A small audio captioner, trained from scratch.
Data: trained on synthesized solo parts of chorales (CocoChorales), 68.5 epochs.
Rows from block 8 of the audio encoder of a small audio captioner, named by matrix and row number. Each number is 50 + 10 x the weight over its row's rms, rounded and kept within 0 to 99. All counts start at 0.
After each channel's rows are labels from the 100 clips, of 14976, where the channel reaches its highest value: "top examples" is what is common among them. Only what is clearly more common there than usual is listed. The data: synthesized solo parts of chorales (CocoChorales).
# conv: width-5 conv, dilation 2 (encoder.blocks.8.conv.weight, 384x384x5, each kernel summed), inputs 0-95

conv.180:53 54 45 49 34 57 43 44 47 41 51 42 52 41 54 49 46 38 53 49 62 50 11 40 44 66 42 55 64 43 45 50 52 56 60 48 23 50 46 55 49 41 64 58 60 57 62 53 61 29 37 54 64 52 56 58 52 61 54 58 66 40 56 55 43 60 19 27 60 45 57 51 54 58 37 36 50 66 62 50 48 58 51 44 62 43 54 46 39 25 59 46 52 50 52 54
top examples: note F3; note G3; note A3; cello

conv.228:46 55 37 48 59 54 57 46 57 52 47 53 56 49 41 55 51 56 50 60 55 57 37 57 30 57 54 53 73 62 32 55 14 55 41 35 37 21 60 33 51 44 61 56 57 53 50 52 53 43 41 59 39 28 59 55 34 48 46 50 47 68 54 44 37 52 29 60 62 47 48 61 51 42 52 53 40 58 43 57 53 57 57 34 52 73 52 51 47 34 53 56 40 61 50 62
top examples: note A#3; note C4; note G#3; cello

conv.73:55 53 39 37 65 54 56 40 44 34 55 34 61 52 49 41 55 59 57 43 51 46 48 47 57 51 45 52 46 54 39 55 49 61 49 61 46 20 55 31 32 61 63 57 48 52 54 51 45 19 51 49 51 40 56 49 44 56 61 45 37 47 50 44 45 47 29 43 45 35 42 49 54 51 45 55 47 48 49 36 56 51 52 61 56 52 56 54 32 49 67 58 44 53 53 57
top examples: note A#3; note A#4; note G#3; note C4

conv.217:50 49 27 60 38 43 42 56 55 61 52 49 48 55 54 31 47 39 28 63 70 31 55 64 51 76 40 35 40 40 41 49 53 49 56 54 48 47 41 46 55 53 52 53 66 54 43 37 63 51 46 58 70 53 60 45 51 52 55 53 69 62 61 54 50 65 42 48 53 60 54 55 46 59 62 61 40 46 37 28 47 47 45 49 46 58 36 50 58 54 48 44 38 43 53 56
top examples: note D#5; note D#4; note C#5

conv.268:59 51 15 50 35 43 52 48 54 65 52 51 61 56 57 57 57 52 48 58 56 39 63 55 57 65 21 52 51 41 27 51 60 48 58 71 53 36 51 59 60 67 52 51 55 59 59 42 39 29 46 58 50 53 57 52 46 56 56 52 65 64 40 58 35 55 43 46 60 65 55 27 52 47 61 63 46 68 37 44 46 44 48 61 68 58 48 48 53 54 58 53 32 53 39 56
top examples: note D#5; note C#5; note D#3

conv.2:52 41 47 58 38 48 58 54 76 62 39 39 57 63 39 57 48 50 59 63 68 47 51 46 43 63 54 65 69 63 42 63 52 29 57 55 57 44 51 59 55 56 62 60 68 57 48 44 56 53 60 71 58 60 60 46 56 38 37 52 60 49 68 55 45 55 60 59 56 59 61 45 35 62 50 48 50 57 45 54 38 46 59 44 71 48 41 36 45 56 57 63 59 42 42 55
top examples: tuba; note G3; note A3; note G#3

conv.227:45 57 55 39 56 55 60 43 37 43 54 36 50 49 32 30 63 46 51 53 50 62 35 62 65 52 60 23 51 44 57 45 67 60 40 61 36 49 51 51 51 41 52 46 61 24 53 49 55 55 53 47 49 58 44 48 73 51 60 58 50 58 60 51 53 59 27 46 57 53 46 49 57 67 50 58 40 51 60 40 57 53 50 57 49 60 47 66 58 28 41 59 52 60 55 62
top examples: note A#3; note G#3; tuba; note F#3

conv.368:60 62 54 53 47 56 53 51 45 58 58 62 52 53 48 50 56 56 44 51 38 60 09 33 58 62 58 53 59 61 48 45 57 53 54 58 11 32 58 40 55 51 49 58 50 54 57 60 46 42 48 42 55 46 59 56 53 53 57 49 48 55 44 57 61 46 23 57 49 44 47 53 50 46 55 30 46 64 55 62 55 58 63 54 58 52 53 51 64 21 54 43 49 65 54 44
top examples: note F3; note F4; bassoon; oboe

conv.237:54 35 49 61 47 48 54 55 67 47 48 54 54 61 56 56 49 47 38 39 52 54 51 44 52 66 48 46 46 43 53 48 50 50 47 55 51 52 58 52 62 43 59 47 63 46 57 43 58 48 53 79 61 50 60 44 54 53 51 58 70 60 49 43 48 74 47 49 65 45 71 57 51 16 45 43 45 24 62 43 45 37 39 62 19 51 58 46 45 44 50 49 54 47 52 58
top examples: tuba; note F3; note G3; note A#3

conv.269:63 54 55 49 52 54 58 58 53 40 39 36 47 50 44 53 50 44 50 52 49 62 41 53 48 67 64 35 50 54 54 43 45 48 53 36 47 42 63 54 44 56 46 43 53 38 50 46 52 39 45 50 53 50 50 50 52 45 44 57 60 58 52 55 60 54 33 45 55 56 43 49 42 44 28 52 46 61 64 47 35 46 60 48 59 53 44 62 53 42 40 57 52 46 59 56
top examples: note F3; bassoon; tuba; note D#3

conv.314:46 51 42 54 56 54 48 53 54 40 44 56 46 42 47 54 36 53 46 56 51 43 59 57 47 69 39 45 54 59 47 46 28 60 51 21 57 49 41 36 36 52 53 49 51 52 54 55 75 48 37 54 75 42 55 51 40 58 53 45 52 59 50 33 58 48 44 52 59 56 57 71 55 37 47 55 55 39 46 47 52 50 39 27 59 58 63 51 48 55 48 40 33 50 63 57
top examples: note A#3; note F#5; note G#3; note G#5

conv.38:55 51 34 40 56 40 60 46 46 63 59 48 52 64 58 37 58 52 39 41 70 31 58 60 46 43 45 51 37 35 46 68 54 54 42 50 53 39 53 51 52 55 54 39 63 48 52 24 34 42 63 70 34 47 54 45 64 48 53 50 49 69 56 54 51 70 29 47 43 59 63 39 41 61 61 62 43 48 51 27 49 47 58 63 44 61 35 54 51 46 54 49 30 49 55 60
top examples: note A#3; tuba; note G#3; note G3

conv.36:62 44 50 59 58 49 63 43 47 54 57 58 47 51 57 55 56 59 47 37 25 64 46 35 63 65 47 54 50 44 48 41 59 42 56 53 44 48 65 46 48 54 59 48 53 25 73 52 45 35 50 60 57 54 45 58 45 59 61 66 73 65 37 63 51 59 40 49 56 45 52 52 62 13 52 38 38 70 66 50 47 42 41 59 48 57 57 53 49 38 58 45 45 66 48 42
top examples: note A#3; note C4; tuba; horn