config.toml
encoder_arch = "tdnn"
model = "audio captioner"
dataset = "synthesized solo parts of chorales (CocoChorales)"
train_examples = 39062
n_mels = 80
hop_length = 160
input = "log_mel"
spec_augment = false
win_length = 400
tokenizer = "word"
vocab_size = 56
encoder_norm = "batchnorm"
encoder_activation = "mish"
encoder_depths = [12]
encoder_kernel_size = 5
encoder_stem = "single"
encoder_widths = [384]
fusion = "prefix"
label_smoothing = 0.05
decoder_width = 320
decoder_layers = 6
decoder_norm = "layernorm"
decoder_norm_position = "sandwich"
decoder_activation = "reglu"
decoder_mlp_ratio = 2.67
decoder_head_dim = 64
decoder_fused_qkv = false
decoder_bias = "all"
decoder_qk_norm = false
decoder_parallel_block = false
decoder_inner_norm = false
decoder_positions = "learned"
decoder_prefix_bidirectional = true
decoder_connector = "mlp"
decoder_tie_embeddings = false
init = "trunc_normal_002"
optimizer = "cautious_adamw"
lr = 0.00094
beta1 = 0.8
beta2 = 0.98
eps = 1e-10
gradient_centralization = true
steps = 20900
batch_size = 128
epochs = 68.5
lr_schedule = "cosine"
final_lr_fraction = 0
warmup_steps = 410
weight_decay = 0.0
Rows from block 6 of the audio encoder of a small audio captioner, named by matrix and row number. Each number is 128 + 24 x the weight over its row's rms, rounded and kept within 0 to 255. All counts start at 0. Numbers have three digits each. After the name is the row's rms in percent of the matrix's.
Before each channel's rows are labels from the 100 clips, of 14976, where the channel reaches its highest value: "strongest on" is what is common among them. Only what is clearly more common there than usual is listed. The data: synthesized solo parts of chorales (CocoChorales).
# conv: width-5 conv (encoder.blocks.6.conv.weight, 384x384x5, each kernel summed), inputs 192-287

strongest on: note F5; note D#5; flute; note G5
conv.0 114:138143126087127129140171132136131101134141142148129122117130130129138119118116135094167119145129144119142139129092096142089153105125101160109116117160129121141164129133146146127141125149167141088105112066145142134142138136090091116127118131106003132130158131053153119134114105151128129138

strongest on: note F5; note D#5; note D3; tuba
conv.305 074:047163136148129080133150112133081126123156153126123110105115134143124167125149129115139137162157178131138165175118136084136160125126129164102138105097180062142130183114140126107134100167154138122138121125176119116066144122110150153121136163078120157128128110135165098151127138135154154127

strongest on: note F5; tuba; note D3; note G5
conv.253 106:095102094133130133134133114131104096096107118111110101123088121129125100134155136165142079129126143154166141126143130137161134142151128133104118142043104109111131113111157127052135151157141083080123160119184144119108130120138138133157152040125150060117096164148138106125132135135124128121

strongest on: note A4; note B4; violin; horn
conv.262 108:146129098135125148103099136119145116117125144173112128127126134159123115131152117179129131093113094163127145131167119123104143133177089117136085115144142175148143143132097133136133126099096126135115146133068151162133139093127109135075116105142101118150150145109114145118091149113134099127

strongest on: note C#4; note B3; note D#4; note G#3
conv.69 092:105137134118101143129156043134116159137134104084134143149136153122139139088142103129142153139140134121157097130126133153135142097115081140162150101169103149127118100157151131129118123083162133137121131126077110090140112159169125128138131115125125127142141130126133130130156085152108125139

strongest on: note D5; note E5
conv.129 088:156145154109125104128126150146131067071147131129146120133105104139116124127140099132109086094124061126145177103108092133125116132094146111102101144080165125136126162139094147109137126121140119121060130181128154136116138138101160155122131134118123144127086106169133133142092119114156135104

strongest on: note D5; note E5; note C5
conv.325 100:139146130129101112130099152151131042075149139129133101152101117151108135111149097145120086070138080136147185087122115116120107148127141125076125130072148133130124148126113148106127134110125144108061132160134152126105120129098175146141128145125126149139120127163154146157073118115161127115

strongest on: note F5; note F4; note D#5; note D#4
conv.58 092:109122127104153132151153113126069088117140126110155118121113116130135114134119122101147091122120142121143123118121123148122134099130133132096097137091086113113156112107136142084134137139168116043102124087155172138119132113120119118121117096113115120089135162125125133132153127143124137109

strongest on: note E5; note E4; flute; note F#5
conv.222 096:156111127105109150120055154117113116169144158133171125126127141102119139147151130127169112069134103133147100151132148150141112137112115127152127116159129177143128148112133143129153145139164097148136142134111151140082145092137123138128130106135136103107116112144136099136142142125105103129

strongest on: note E5; note B3; note C#5
conv.345 093:169132146152116124135096120093100098113172130123131138131119106136102102139128083141162079130129130104129107115157131137121106092135128131133115126137063137131163101098121166104161135121131058096122152106129151142054109101131116129130132068125123103093110112114138136139157119130129126119

strongest on: note E5; note E4; clarinet
conv.27 103:132164081136132125124114133101102119162138156147131140193138099152131103139176110158137110113153108136146115134153144146058126099138122072152126092154122137143128165114121161151139129128125127124122144118126153124087147137092143133130145135127119122120144130102182127140149130053119072131

strongest on: note F5; note D#5; note G5; flute
conv.39 099:105114129120153106100099113135108114141125083106143127104119141095126137099111149128097128128153138120106154111153132145141177136147116160112133156095115099098143140121147070132127128166151096125157127129181159136118130133136152144159154111117144114137121144110134130152139140151108113176

strongest on: note C#4; note D#4; note C#5; note G#3
conv.110 083:148121159118122108117086105119103140140151127120110151142128172129119102138132107111126117116113106112135140136146099143101190111154104126158146119158132145124122138147145125147163103107134101146132124150107166146104142110152098159117162110125115122139123101117129145141169110116136093117

strongest on: note D5; violin; note C5; note E5
conv.282 108:132159139148108157144108139149134100139117137124150077151095085156112128128134106142177090092120118134133136112148155136161092140120132147092111166115115161118147100133137167099133195131134142122110134167130142145121104115104129122102099120145136120135128156135144177145081097159129152038

strongest on: note E5; note F#5
conv.199 090:151130153135141134150146105109064131114170166119151139123148116145139123160113112094128104121134108131149074168126125121110115077110148133138095119150125136169143117121120164123125124123159104095110120103087152148119167119141113121126095085126103133113131127135157128132160107136136139125

strongest on: note D5; violin; cello; note C5
conv.117 123:139113054133126139124105133138141119135136122135117133155133126145114126126142128192137135107100132177124132127127154160139129150127113029146107144132119167115118134132119143132116142125092127138124118153111154128109137121142138125113126098141124110149131174109119130123125138059133113148

strongest on: note E5; note E4; note F#5
conv.46 099:175111160138136142146108120113072094129174136125153161102141137141128149133101088107127115105127096123107105121150136136118098080111136158134133140134121142144150140110106174157132125104152129111093119132085142160110134108147133115102110129120121152091141111130122154111142118155140123131

strongest on: note C#4; note D4; note E4; bassoon
conv.235 127:128100132088100131133105115131134124126132114112148130146149144069124116121165122133162134119140135133203128129133124144139120129127129139123137106138112140123128127134139122114148126143161132129098167123125149119116140130112127130138147120124139115132114126148142000130131123148130130147